From a checkpoint of a small masked image model: 9.94M parameters, encoder num experts 64.
Rows from block 3 of the encoder of a small masked image model, named by matrix and row number. Rows with one number within an expert belong to one neuron, the router's apart. Each number is 50 + 15 x the weight over its row's rms, rounded and kept within 0 to 99. All counts start at 0.
Before each expert's rows are labels from the 100 images, of 14848, where the router gives the expert most weight on average: "patch colour" is the nearest of a few named colours to the mean colour under the peak. Only what is clearly more common there than usual is listed. The data: regions of photos with short descriptions (Visual Genome). In brackets: how many of the 100.
# router: slot weights (encoder.blocks.3.mlp.router.weight, 128x128, trained with AdamW), inputs 0-63
# up: expert up (encoder.blocks.3.mlp.up, 64x64x128), inputs 0-63
# down: expert down (encoder.blocks.3.mlp.down, 64x128x64, transposed), outputs 0-63

# expert 25
patch colour: blue (50); black (42)
router.50:49 52 49 48 88 75 39 48 68 44 38 33 54 53 44 27 68 44 43 40 43 50 34 42 38 44 59 45 29 68 53 59 78 47 38 58 34 33 46 58 65 49 53 31 67 57 52 41 73 26 68 53 51 25 42 31 42 53 66 51 58 39 40 59
router.51:51 55 34 54 82 85 62 51 43 32 61 55 48 53 53 38 53 21 57 35 56 51 29 32 29 29 63 43 48 63 46 50 82 63 57 53 20 44 52 36 60 35 52 27 40 63 60 67 50 34 76 64 37 32 22 41 38 38 44 34 70 58 38 76
up.0:77 58 45 58 63 43 53 51 45 62 21 82 53 54 54 56 50 44 52 60 31 15 48 59 52 51 22 73 53 47 44 45 53 99 27 69 69 51 64 37 42 60 40 57 37 76 49 50 49 44 56 46 58 50 41 39 39 59 46 71 66 50 46 26
down.0:14 55 41 53 62 73 61 56 68 49 74 23 39 30 53 37 48 50 46 49 50 48 19 50 69 47 72 48 52 46 47 70 51 00 67 50 44 49 49 62 62 50 50 60 57 40 59 50 51 53 57 61 55 48 43 62 59 67 60 45 40 41 57 53
up.1:82 50 55 47 60 54 24 50 41 34 24 29 47 59 36 47 62 36 47 53 43 50 42 49 43 51 53 41 28 50 52 41 43 49 50 41 45 33 25 39 54 50 44 65 45 64 58 31 38 24 52 53 50 39 57 46 53 88 41 95 25 44 54 32
down.1:68 88 56 42 45 56 69 56 44 99 42 46 53 40 64 47 23 74 48 55 58 60 47 44 45 71 68 43 49 33 52 29 29 41 51 59 59 30 52 40 51 48 53 41 41 54 34 46 47 54 52 85 55 45 43 53 70 18 80 51 51 59 43 54

# expert 26
patch colour: white (88)
router.52:60 29 41 37 33 67 54 35 67 70 48 37 93 40 60 47 45 54 35 33 48 62 44 63 49 48 33 60 60 59 35 43 32 43 29 41 51 44 61 40 63 43 72 57 54 17 40 46 58 38 45 19 35 73 64 63 52 53 54 49 46 42 57 39
router.53:51 36 54 39 55 55 40 42 58 68 51 52 69 61 48 43 70 37 47 67 60 47 39 30 63 72 45 52 39 78 20 53 66 33 41 38 20 55 53 67 48 43 70 51 46 15 54 44 52 43 65 60 26 54 52 46 28 15 70 65 62 50 58 73
up.0:40 44 48 50 55 47 55 42 57 70 91 72 59 41 52 37 46 43 75 52 43 55 70 45 51 67 50 69 09 56 51 65 52 57 33 75 81 23 88 44 46 40 48 57 46 50 86 37 36 50 48 50 43 15 28 42 68 52 44 50 64 36 49 52
down.0:38 53 50 51 70 31 56 85 62 42 23 55 47 58 61 48 50 56 63 53 19 64 47 66 53 32 74 55 34 37 43 61 49 53 46 57 46 69 15 61 48 57 50 60 41 55 45 58 48 49 22 47 52 47 48 43 41 58 47 44 49 47 43 34
up.1:54 56 26 31 35 46 42 67 42 68 49 47 54 58 45 57 69 43 62 43 56 56 69 42 66 50 70 52 26 48 61 51 48 47 42 63 99 54 21 52 50 39 51 47 09 44 47 49 52 61 49 51 38 29 51 53 41 43 66 34 44 52 52 58
down.1:69 54 43 34 65 51 78 84 51 34 62 45 32 40 62 31 65 42 78 32 34 52 54 56 36 52 78 61 49 56 53 58 40 70 61 51 45 51 34 47 42 37 50 55 43 62 56 60 48 43 40 61 52 44 56 59 05 73 65 58 56 33 52 42

# expert 22
patch colour: orange (43); pink (27)
router.44:39 37 38 57 37 51 36 45 72 47 70 50 40 80 37 89 40 73 33 37 63 40 34 49 54 33 40 41 50 36 54 30 57 55 78 57 28 62 58 47 27 33 64 59 57 47 26 78 32 31 51 36 45 48 51 57 41 59 35 42 73 52 36 52
router.45:39 46 63 81 35 54 20 57 55 40 47 41 70 53 50 50 33 46 50 68 41 20 50 46 62 54 38 44 50 44 29 17 56 54 72 64 50 55 56 32 37 48 48 50 71 50 35 32 40 49 59 58 15 76 44 79 25 67 75 39 62 39 42 46
up.0:61 50 50 30 00 43 55 56 66 33 37 40 02 52 42 43 75 73 63 49 63 54 48 45 49 52 40 50 52 94 51 42 36 54 54 49 22 93 43 55 23 53 48 63 40 51 35 63 40 45 40 47 61 34 55 96 36 53 59 53 80 29 60 65
down.0:62 84 57 35 52 33 61 51 16 65 56 47 64 70 62 07 52 63 56 29 53 80 24 55 26 47 58 50 45 34 42 54 40 65 60 50 83 52 50 71 52 04 48 46 22 54 54 61 48 41 56 56 60 58 53 64 33 67 41 49 74 36 37 64
up.1:50 38 15 53 39 49 44 53 60 36 39 45 47 51 37 60 45 49 55 52 52 38 61 25 59 43 54 37 30 31 72 58 00 66 52 52 58 36 50 71 57 61 17 43 51 41 37 50 40 44 61 55 48 65 27 52 35 51 66 63 82 40 56 58
down.1:49 51 42 85 69 51 47 64 77 50 23 52 68 39 38 54 42 89 50 51 92 50 54 36 53 26 61 31 46 53 59 59 71 56 32 27 72 52 52 38 50 46 33 05 99 24 25 50 45 27 72 40 77 49 52 69 55 43 47 51 38 55 54 44

# expert 36
patch colour: brown (62)
router.72:66 41 32 45 41 38 86 18 56 46 30 49 37 53 34 30 35 43 58 46 61 47 14 67 71 23 54 62 56 24 62 61 70 48 43 50 43 37 33 41 37 59 27 36 53 60 58 44 54 50 50 53 28 24 47 78 41 50 63 36 87 67 47 60
router.73:45 09 44 41 37 48 81 18 51 65 25 54 53 48 42 42 64 33 52 45 63 58 39 60 71 42 50 65 30 38 31 52 58 32 58 51 38 36 43 45 33 54 47 48 68 31 53 35 44 34 50 51 23 59 46 76 39 47 47 63 56 40 37 50
up.0:56 49 49 60 42 41 59 47 50 62 48 58 25 49 69 63 46 35 47 30 75 56 32 40 70 52 37 56 59 44 50 92 50 60 63 37 65 38 44 50 63 51 37 69 00 32 49 48 73 69 53 44 55 58 45 63 67 32 34 58 51 57 47 56
down.0:64 79 45 53 51 47 00 61 48 51 57 85 48 52 46 50 47 48 37 47 50 41 41 47 46 53 50 47 40 56 58 54 77 58 64 57 33 50 45 38 45 87 63 43 99 64 53 38 58 24 51 50 48 42 39 56 48 91 47 45 54 52 46 30
up.1:55 93 62 47 41 38 50 32 45 51 51 57 57 40 53 62 43 36 68 34 67 21 99 54 50 32 40 34 89 50 54 50 41 78 48 38 51 79 52 61 50 32 56 65 50 62 45 53 26 45 70 48 54 71 53 40 42 54 50 44 41 50 66 61
down.1:50 50 58 53 23 45 48 39 33 44 28 45 52 49 28 51 51 28 54 20 36 47 47 54 73 52 42 51 49 22 45 54 48 34 45 50 69 51 39 50 73 52 50 79 10 37 50 39 45 50 47 72 44 49 85 83 72 50 13 26 51 54 59 84

# expert 59
patch colour: pink (26)
router.118:47 25 34 65 40 58 62 74 49 53 61 27 68 44 59 52 62 70 69 36 62 73 67 58 10 42 70 51 54 51 19 18 42 54 60 50 33 52 63 39 47 73 70 48 70 67 53 90 46 45 54 36 53 67 58 55 45 57 39 37 70 24 48 43
router.119:44 53 38 79 51 57 53 76 35 33 59 43 47 61 58 59 59 72 63 34 58 63 45 23 25 31 72 46 35 38 50 23 60 62 66 46 34 43 37 37 47 71 72 39 60 59 37 70 51 36 80 53 60 32 45 42 40 61 37 43 78 60 21 59
up.0:69 57 67 33 48 51 50 53 61 64 71 55 48 39 64 50 74 55 46 75 38 35 50 34 49 40 53 50 03 49 44 50 60 50 47 53 56 56 47 49 51 52 07 38 56 53 09 43 72 22 25 48 61 61 53 53 23 35 40 55 35 48 49 51
down.0:92 62 21 45 27 53 61 52 43 49 47 56 52 34 50 12 45 73 58 18 47 45 75 50 53 27 60 30 51 49 50 52 36 68 30 49 45 69 45 58 51 17 37 31 75 47 76 37 38 67 46 48 86 54 74 48 67 37 33 25 12 57 66 63
up.1:46 33 71 57 53 58 40 49 38 36 55 47 66 40 63 79 59 45 49 48 66 87 49 64 54 54 54 50 39 43 52 54 66 53 25 48 10 45 32 30 77 82 55 54 41 45 54 43 10 70 57 52 67 57 52 55 31 26 48 51 47 45 49 50
down.1:60 66 24 65 42 54 54 61 50 61 57 41 17 53 48 32 51 50 55 64 36 24 37 50 51 54 47 54 48 69 38 49 45 64 92 64 68 50 59 48 34 12 52 18 50 43 51 39 80 17 41 38 45 50 30 53 67 63 55 56 52 68 46 41

# expert 35
patch colour: pink (31)
router.70:36 52 48 41 48 63 33 35 39 42 66 51 59 79 64 57 69 41 27 55 47 53 42 31 30 74 38 21 46 54 38 57 39 48 77 60 35 32 78 73 54 53 60 91 54 66 27 58 11 38 65 53 57 72 50 61 60 46 62 28 35 37 52 27
router.71:27 49 54 58 49 60 31 58 30 36 47 70 63 58 64 35 28 45 48 46 34 46 47 65 52 52 35 36 49 32 21 28 59 53 72 74 27 59 59 46 53 36 39 61 65 63 36 65 32 47 59 54 38 53 38 56 36 56 72 29 61 37 59 39
up.0:54 50 60 37 49 56 34 69 50 52 60 34 38 66 54 41 51 42 46 50 42 53 58 56 70 45 53 59 33 65 50 53 44 22 72 75 53 77 64 99 34 57 58 82 34 48 29 48 46 50 43 55 99 65 53 50 51 72 53 31 59 35 65 58
down.0:51 46 52 64 65 21 57 33 55 43 54 64 66 27 44 44 62 38 43 43 49 20 40 34 28 43 48 29 50 53 59 49 59 75 67 57 47 36 52 37 51 31 50 61 54 36 39 45 27 54 48 50 48 84 63 74 34 63 71 48 72 50 50 35
up.1:50 56 66 46 81 65 54 32 62 51 81 80 29 55 56 50 51 27 51 49 35 49 61 49 46 51 42 07 71 47 50 55 51 34 56 52 70 60 55 56 43 19 55 55 42 86 47 50 63 74 57 51 67 77 46 33 54 75 53 33 63 56 57 56
down.1:72 49 27 56 19 03 44 64 60 49 89 89 52 70 43 51 51 59 57 52 60 36 60 41 50 40 51 20 50 52 54 56 43 36 54 72 32 34 69 61 45 48 58 48 54 62 84 38 45 36 48 46 45 53 72 56 71 56 57 74 32 58 52 46

# expert 34
patch colour: grey (63)
router.68:41 52 61 50 72 47 50 51 54 58 58 48 57 69 46 74 55 60 60 68 74 23 59 05 53 62 65 29 70 78 34 60 26 34 39 51 44 72 81 78 48 14 57 73 52 37 53 51 32 54 50 48 33 59 57 47 50 54 36 53 34 50 51 47
router.69:54 59 59 36 55 44 62 53 61 58 49 30 58 43 62 46 54 46 54 67 78 45 65 14 39 49 64 35 47 80 42 53 36 61 32 78 50 71 49 81 51 37 68 63 44 10 49 65 44 36 59 37 52 72 69 55 43 56 47 49 28 50 44 43
up.0:57 57 86 51 26 60 35 58 43 35 59 10 53 34 49 36 43 48 45 43 36 47 56 54 61 40 57 47 43 30 59 26 25 48 48 49 52 43 43 25 65 57 57 48 67 44 49 48 77 58 44 53 54 46 58 48 51 45 47 35 55 60 56 18
down.0:23 84 23 68 52 37 39 66 50 69 29 50 59 51 41 40 41 55 28 50 68 45 53 62 49 46 49 54 46 53 51 46 47 76 14 43 45 38 70 67 64 45 42 55 50 71 29 11 45 83 57 39 62 56 40 52 24 58 24 50 60 37 43 46
up.1:51 47 52 44 47 62 52 50 53 50 40 30 67 47 61 44 73 46 50 56 46 53 56 34 45 49 38 55 57 50 48 49 71 50 36 55 49 90 46 53 75 48 89 08 53 52 30 74 47 72 51 30 50 83 47 52 50 40 62 48 50 61 48 95
down.1:31 55 56 59 44 45 18 57 48 76 63 64 64 44 61 38 65 54 64 24 40 63 58 61 77 49 99 31 55 29 50 28 47 47 38 39 62 37 43 38 84 48 61 64 44 49 66 58 46 52 47 46 56 50 79 36 46 73 32 49 55 51 49 62

# expert 61
patch colour: blue (39); cyan (35)
router.122:35 54 41 53 52 76 52 46 52 41 63 52 45 60 58 73 53 30 36 62 46 38 22 47 41 56 39 50 45 43 42 52 77 41 49 56 15 15 90 40 50 66 40 35 40 61 53 62 60 33 47 55 53 34 48 56 47 24 32 42 61 56 56 48
router.123:49 58 53 77 43 57 34 59 43 62 72 42 58 64 41 73 46 50 31 68 37 47 34 44 52 57 34 72 34 39 28 38 79 44 58 72 31 50 76 35 12 63 63 44 66 53 38 49 48 16 56 35 48 47 54 56 31 48 37 40 84 35 36 43
up.0:52 50 64 44 53 67 47 21 50 51 43 43 53 35 48 40 58 39 50 44 07 77 55 94 52 28 39 52 47 74 69 52 53 21 37 67 64 41 57 75 94 66 44 43 47 45 32 39 56 59 50 52 47 50 50 69 41 36 56 45 55 26 47 34
down.0:45 64 33 70 39 51 54 65 66 49 49 63 36 63 52 42 25 61 42 37 85 60 56 44 42 88 77 45 46 66 64 58 51 68 31 63 48 77 57 26 47 32 58 51 72 90 43 39 48 56 43 41 75 34 31 48 43 80 54 29 57 61 52 58
up.1:49 42 70 23 37 44 43 52 41 57 42 51 90 41 64 46 08 50 45 56 40 49 52 54 26 59 34 48 63 46 55 48 65 72 39 12 84 58 43 50 24 48 70 69 45 50 24 50 46 55 61 16 48 50 57 53 29 53 81 70 13 36 53 63
down.1:62 48 48 41 37 45 28 14 47 58 56 50 82 47 50 39 61 26 58 52 54 41 52 37 50 81 55 69 63 57 52 70 42 51 52 49 70 30 74 35 46 44 59 22 20 49 50 48 37 50 47 53 60 45 52 37 39 51 47 57 62 44 41 38

# expert 27
patch colour: black (36)
router.54:50 13 53 40 66 50 41 43 50 46 46 37 64 68 39 55 61 35 50 51 73 52 48 30 49 44 55 43 29 55 23 57 58 41 58 37 02 43 61 58 32 39 63 51 66 37 44 65 57 45 96 45 20 51 37 40 33 31 62 61 49 47 50 70
router.55:50 07 58 36 55 36 37 68 35 39 41 41 63 36 16 49 49 57 44 31 68 64 65 46 47 49 55 19 51 33 52 44 61 52 62 27 36 21 54 40 32 66 45 48 67 51 56 59 44 31 69 41 31 63 28 30 21 48 50 63 36 36 37 80
up.0:37 49 34 48 54 46 50 63 61 52 48 38 50 60 47 51 55 45 73 40 59 73 52 52 33 68 54 34 29 76 62 16 66 36 56 58 33 39 43 19 51 49 56 33 60 39 51 75 52 42 64 21 66 84 53 58 28 44 90 68 47 41 39 48
down.0:40 48 40 45 47 48 46 57 48 70 46 57 55 40 57 62 50 54 65 43 08 34 68 54 44 54 48 64 72 39 39 46 65 38 41 45 24 77 60 42 54 53 38 61 37 40 12 78 76 50 39 14 27 41 60 45 41 48 38 70 39 29 60 47
up.1:50 37 47 45 51 44 52 71 56 32 64 45 56 75 49 49 55 50 53 50 33 53 53 55 50 47 50 49 57 45 34 29 49 51 50 49 52 34 59 19 54 85 34 36 49 99 47 59 41 52 54 53 70 36 55 52 43 30 56 36 68 56 23 70
down.1:31 51 47 47 34 32 41 52 51 43 63 51 44 44 43 39 48 49 48 54 43 71 56 51 20 42 52 43 70 17 44 50 49 59 46 37 53 48 08 48 60 50 34 70 46 51 42 50 70 67 59 64 39 25 55 37 51 78 30 49 53 49 35 40

# expert 56
patch colour: grey (65)
router.112:36 58 69 34 68 56 34 61 50 51 63 48 55 57 45 47 42 46 28 38 43 74 72 09 50 34 56 73 34 44 57 79 57 49 43 52 50 62 61 74 66 57 58 54 27 46 33 64 44 51 56 39 62 45 60 43 43 30 24 65 42 29 65 55
router.113:54 61 73 19 64 56 42 51 48 45 63 50 58 41 31 64 52 62 29 40 72 68 67 34 56 49 67 56 47 40 62 93 51 48 38 65 56 58 53 55 58 62 39 43 28 47 45 72 34 47 62 38 67 42 52 37 54 39 17 70 32 65 60 62
up.0:23 49 53 33 13 42 38 40 50 68 63 64 42 33 50 65 52 48 76 52 58 24 42 44 50 79 46 37 69 48 62 37 58 17 51 65 33 51 53 42 10 52 84 75 69 61 51 39 48 62 45 61 78 52 62 93 53 29 60 56 41 59 65 49
down.0:64 53 60 47 54 47 66 46 55 58 47 68 30 44 56 35 51 80 35 59 52 45 41 62 38 47 85 52 39 58 48 59 60 56 42 50 48 43 32 44 26 41 28 49 57 50 56 78 49 52 59 52 32 60 42 20 59 63 32 87 58 38 74 66
up.1:42 47 61 47 52 52 54 58 61 44 56 32 68 50 46 74 44 58 54 42 50 52 62 47 60 50 49 48 49 49 52 38 23 53 56 54 62 57 41 37 54 69 82 49 41 39 17 13 60 49 60 58 66 26 50 46 51 33 59 11 48 28 00 63
down.1:44 49 49 48 47 68 60 50 63 52 29 35 46 54 35 34 56 41 63 47 61 60 16 48 62 41 45 50 47 49 47 56 28 72 40 81 53 51 50 52 52 36 58 71 63 39 73 40 55 68 42 37 31 30 50 50 50 43 63 82 52 43 44 51

# expert 14
patch colour: grey (76)
router.28:63 43 36 71 50 49 38 46 62 36 38 62 40 40 25 72 50 44 39 38 44 58 50 47 60 48 54 39 46 43 36 43 33 62 58 24 73 31 48 47 51 78 49 29 37 22 61 34 57 49 67 44 28 54 46 56 65 53 48 95 57 57 54 58
router.29:40 30 43 70 56 32 52 33 53 25 33 65 64 51 36 64 41 37 33 39 69 70 52 38 55 54 50 61 24 44 38 73 43 46 33 26 58 45 55 45 56 50 57 54 38 19 55 34 52 64 72 51 30 50 40 45 48 34 72 84 54 47 47 78
up.0:76 59 39 64 61 36 64 49 73 67 63 50 75 42 58 62 24 25 51 50 79 86 38 48 54 26 49 55 51 54 63 49 56 34 43 47 50 53 61 13 21 49 46 43 39 55 49 41 55 53 51 30 66 49 49 82 51 68 31 56 75 54 34 34
down.0:49 42 49 68 55 47 77 33 50 45 48 72 21 44 49 27 50 07 53 23 47 51 40 41 34 57 49 50 63 28 55 41 68 40 53 55 51 55 47 55 54 43 72 69 00 44 68 63 42 58 52 38 62 55 50 57 94 50 52 34 53 58 47 49
up.1:50 47 33 43 67 39 77 61 61 90 43 66 62 48 47 83 54 48 33 92 50 32 65 40 48 54 42 40 38 81 66 48 50 49 43 31 55 59 60 58 55 44 52 41 52 84 47 50 31 62 44 52 50 25 92 46 44 69 72 45 52 49 83 65
down.1:62 47 74 49 31 50 50 48 65 50 62 51 44 48 59 53 41 50 60 51 35 39 62 46 58 65 49 52 99 50 47 43 51 60 39 42 46 40 63 72 33 40 40 42 35 41 95 59 44 04 66 43 35 43 29 22 50 78 50 35 57 49 61 56

# expert 17
patch colour: orange (52)
router.34:47 07 47 53 37 61 46 48 49 50 40 26 66 61 46 52 55 39 46 43 57 56 40 35 54 41 63 39 40 54 17 32 54 47 60 55 07 50 50 51 15 41 70 60 70 46 49 65 52 32 93 42 19 51 45 37 19 46 71 51 61 50 44 73
router.35:48 16 55 46 57 49 36 40 56 54 50 31 79 59 38 41 56 30 51 60 65 45 42 38 55 48 57 46 39 61 26 56 57 29 58 49 15 50 60 62 32 34 62 62 55 32 54 64 54 41 89 37 09 49 37 46 21 35 65 58 54 46 41 64
up.5:50 50 00 50 50 50 50 85 50 50 50 50 50 50 50 50 50 50 50 50 50 50 50 50 50 50 50 50 50 50 50 00 50 50 90 50 50 50 50 50 50 50 50 50 50 50 50 50 50 50 50 50 50 50 50 50 50 50 50 50 50 50 50 50
down.5:50 50 50 50 50 50 50 50 50 50 50 78 00 50 50 50 50 50 50 50 19 50 50 50 50 50 50 50 50 13 82 50 50 50 50 50 50 50 50 50 50 50 50 50 50 50 50 50 50 50 00 50 50 50 50 50 50 52 12 50 50 50 50 50
up.14:50 50 50 50 50 50 50 50 50 50 50 50 50 50 50 50 50 50 50 50 50 50 50 50 50 50 50 50 50 50 50 50 50 50 50 50 50 50 50 50 50 50 50 59 50 50 50 50 50 50 50 50 50 50 50 50 50 50 99 50 50 50 50 50
down.14:50 50 50 50 50 50 50 50 50 50 50 50 50 50 50 50 50 50 50 50 50 50 50 50 50 50 50 50 50 50 50 50 50 50 50 50 50 50 50 50 50 50 50 50 50 50 50 50 50 50 50 50 50 50 50 50 50 50 00 50 50 50 50 50

# expert 28
patch colour: brown (74)
router.56:57 30 65 45 62 56 47 38 59 53 51 38 75 61 33 50 63 26 55 49 69 48 34 31 61 44 61 45 36 68 35 61 49 35 64 49 22 59 51 67 43 32 65 59 48 31 50 55 54 41 97 41 09 49 32 36 26 37 62 68 58 50 52 70
router.57:71 27 49 67 45 45 53 49 45 31 36 58 60 46 35 52 52 36 65 30 67 61 33 50 60 28 67 44 27 59 62 68 34 51 65 44 57 73 35 68 67 28 58 38 57 54 48 28 55 63 89 46 38 55 35 14 44 49 56 78 43 45 53 31
up.0:56 40 49 33 57 49 39 42 38 55 79 41 60 45 55 70 50 57 79 43 44 26 52 25 57 65 60 58 54 59 49 44 57 32 25 70 31 64 45 43 56 32 49 54 47 44 51 46 41 30 14 58 53 54 45 50 52 47 43 56 43 40 44 50
down.0:59 74 59 34 86 61 47 47 51 48 88 55 28 54 48 68 50 50 22 86 35 35 61 50 70 51 74 39 49 58 42 59 53 43 55 77 63 29 53 34 44 55 41 38 35 26 59 41 58 62 46 58 62 54 55 28 63 65 49 55 43 39 53 44
up.1:64 28 49 41 48 55 47 51 46 51 35 49 48 67 35 58 53 54 51 60 63 50 65 50 98 28 48 54 56 52 61 46 64 48 68 52 49 29 53 45 49 61 55 39 54 38 49 50 29 40 84 52 55 55 79 50 57 56 49 90 44 77 35 61
down.1:55 43 59 52 54 44 48 38 74 64 63 48 65 71 60 39 63 85 59 49 33 72 52 63 50 49 15 53 46 89 53 61 44 36 50 44 48 50 39 54 58 39 50 23 27 57 22 35 50 71 41 90 49 51 45 56 56 50 71 54 46 73 47 56

# expert 30
patch colour: grey (68)
router.60:41 19 71 41 68 36 47 52 67 56 56 62 56 76 50 53 55 59 48 59 62 40 30 38 44 64 42 42 49 43 27 47 55 34 57 51 33 62 62 47 49 35 46 76 51 36 60 45 49 49 73 44 17 56 42 62 37 49 46 73 65 49 61 64
router.61:52 57 39 54 31 68 57 60 69 61 51 61 54 70 39 59 32 50 48 37 59 33 20 67 49 37 61 67 45 57 18 61 62 56 39 37 56 49 56 34 41 38 44 52 47 26 38 28 60 27 44 64 55 29 41 40 46 45 61 61 60 87 49 33
up.0:81 74 49 54 85 33 33 45 55 52 23 54 22 47 75 46 48 34 57 47 68 44 51 40 56 55 52 55 32 18 31 51 45 56 27 44 75 45 65 14 38 52 40 50 79 54 37 18 51 65 56 52 82 64 59 50 24 63 57 49 67 83 52 34
down.0:37 62 46 64 70 58 52 57 50 32 50 34 68 50 72 60 39 63 44 59 34 80 49 00 54 32 68 40 52 74 40 38 32 21 24 56 29 49 55 46 27 44 59 67 50 54 51 48 48 55 35 58 43 46 34 60 49 47 31 60 54 71 46 63
up.1:50 26 31 51 42 48 68 78 64 14 44 44 84 23 45 60 38 62 39 41 52 50 53 37 53 46 92 49 39 57 41 40 67 53 73 49 47 39 48 60 45 74 38 50 47 71 67 49 49 49 51 42 51 61 50 27 34 68 50 15 54 18 52 38
down.1:55 47 52 51 30 54 32 37 15 99 43 50 43 57 54 52 38 61 58 37 82 68 38 64 58 47 66 51 48 51 82 43 49 50 48 70 61 50 44 35 92 57 55 36 26 55 63 48 50 60 39 55 58 75 33 50 50 59 52 68 47 33 56 45

# expert 9
patch colour: brown (63)
router.18:40 04 59 38 66 38 61 38 58 51 42 33 66 70 39 42 52 41 51 53 78 52 49 30 52 51 55 39 48 66 33 53 37 29 53 48 16 44 51 67 24 29 54 60 54 37 54 56 63 52 87 42 17 47 44 53 31 32 83 52 63 56 51 72
router.19:50 00 31 48 59 26 68 36 48 46 22 23 50 36 43 36 36 58 59 34 63 66 56 50 58 64 58 38 74 33 49 47 42 47 64 39 47 59 35 75 02 31 55 60 54 47 44 48 77 85 65 44 41 43 42 41 59 52 55 43 75 63 72 59
up.0:42 39 38 50 29 49 57 44 54 51 46 49 46 37 42 54 86 42 63 02 51 54 39 51 86 45 38 44 47 45 32 48 39 29 66 55 42 41 48 50 17 51 23 75 49 53 70 53 99 39 46 47 35 49 78 66 74 64 66 52 56 52 34 53
down.0:56 45 11 52 54 53 81 43 47 87 52 22 54 49 50 52 35 48 43 80 52 40 56 51 20 56 57 49 51 86 56 75 49 49 53 60 87 62 42 49 67 47 37 55 49 66 42 52 47 75 47 59 24 39 47 62 50 46 76 48 44 65 72 15
up.1:58 50 55 50 51 65 27 60 56 89 44 39 29 47 33 69 53 36 60 51 52 56 48 47 57 82 49 46 42 59 57 65 34 73 51 47 55 37 49 51 33 59 49 27 71 53 37 24 52 60 42 51 49 08 36 32 56 49 35 67 98 39 58 37
down.1:57 33 40 25 68 44 44 62 60 78 59 52 44 17 30 52 75 67 66 90 50 53 40 39 39 25 47 67 58 49 56 48 38 41 48 38 68 13 56 42 41 38 51 51 19 50 42 44 46 50 50 53 53 40 38 46 58 53 53 68 24 54 53 51

# expert 48
patch colour: grey (62)
router.96:39 50 45 17 54 43 44 55 46 46 37 39 44 46 47 73 59 69 62 31 46 37 46 41 48 47 89 34 26 47 47 79 62 59 41 52 52 51 66 38 60 77 57 50 41 62 55 73 48 29 64 52 63 47 64 56 38 57 27 79 42 65 52 55
router.97:45 42 53 26 92 54 69 57 64 52 58 31 42 39 33 49 69 56 68 62 49 15 37 40 57 47 73 34 20 52 52 92 63 26 35 67 48 32 61 47 66 47 59 47 45 44 44 49 36 50 70 47 44 52 50 38 48 53 49 84 19 59 54 54
up.0:53 54 36 52 58 71 43 47 81 63 52 43 74 57 45 47 28 51 30 66 37 49 52 39 20 28 67 54 06 82 62 16 53 50 74 62 38 26 53 46 36 56 59 49 38 77 51 74 54 50 41 49 72 38 47 39 28 53 52 56 39 41 53 70
down.0:45 49 41 95 43 52 65 42 12 51 29 50 41 38 54 22 23 48 60 60 54 51 51 56 65 54 53 57 48 43 28 53 39 55 38 44 69 54 56 80 21 19 39 71 53 65 79 54 53 46 76 49 53 51 44 39 54 50 29 51 16 58 82 62
up.1:69 52 71 60 56 69 59 61 64 44 93 65 33 45 66 46 38 27 54 43 41 52 61 57 39 57 52 41 45 58 65 55 52 38 54 50 59 45 20 51 49 50 46 84 59 46 51 46 47 50 44 25 61 53 73 51 97 59 46 21 11 48 27 58
down.1:38 60 50 49 39 41 48 35 53 87 63 51 46 59 51 52 38 50 61 25 77 59 53 54 38 45 40 36 60 49 63 65 47 44 37 47 59 58 19 73 29 51 40 43 64 66 54 61 46 53 52 77 86 20 38 45 63 70 41 68 84 57 59 51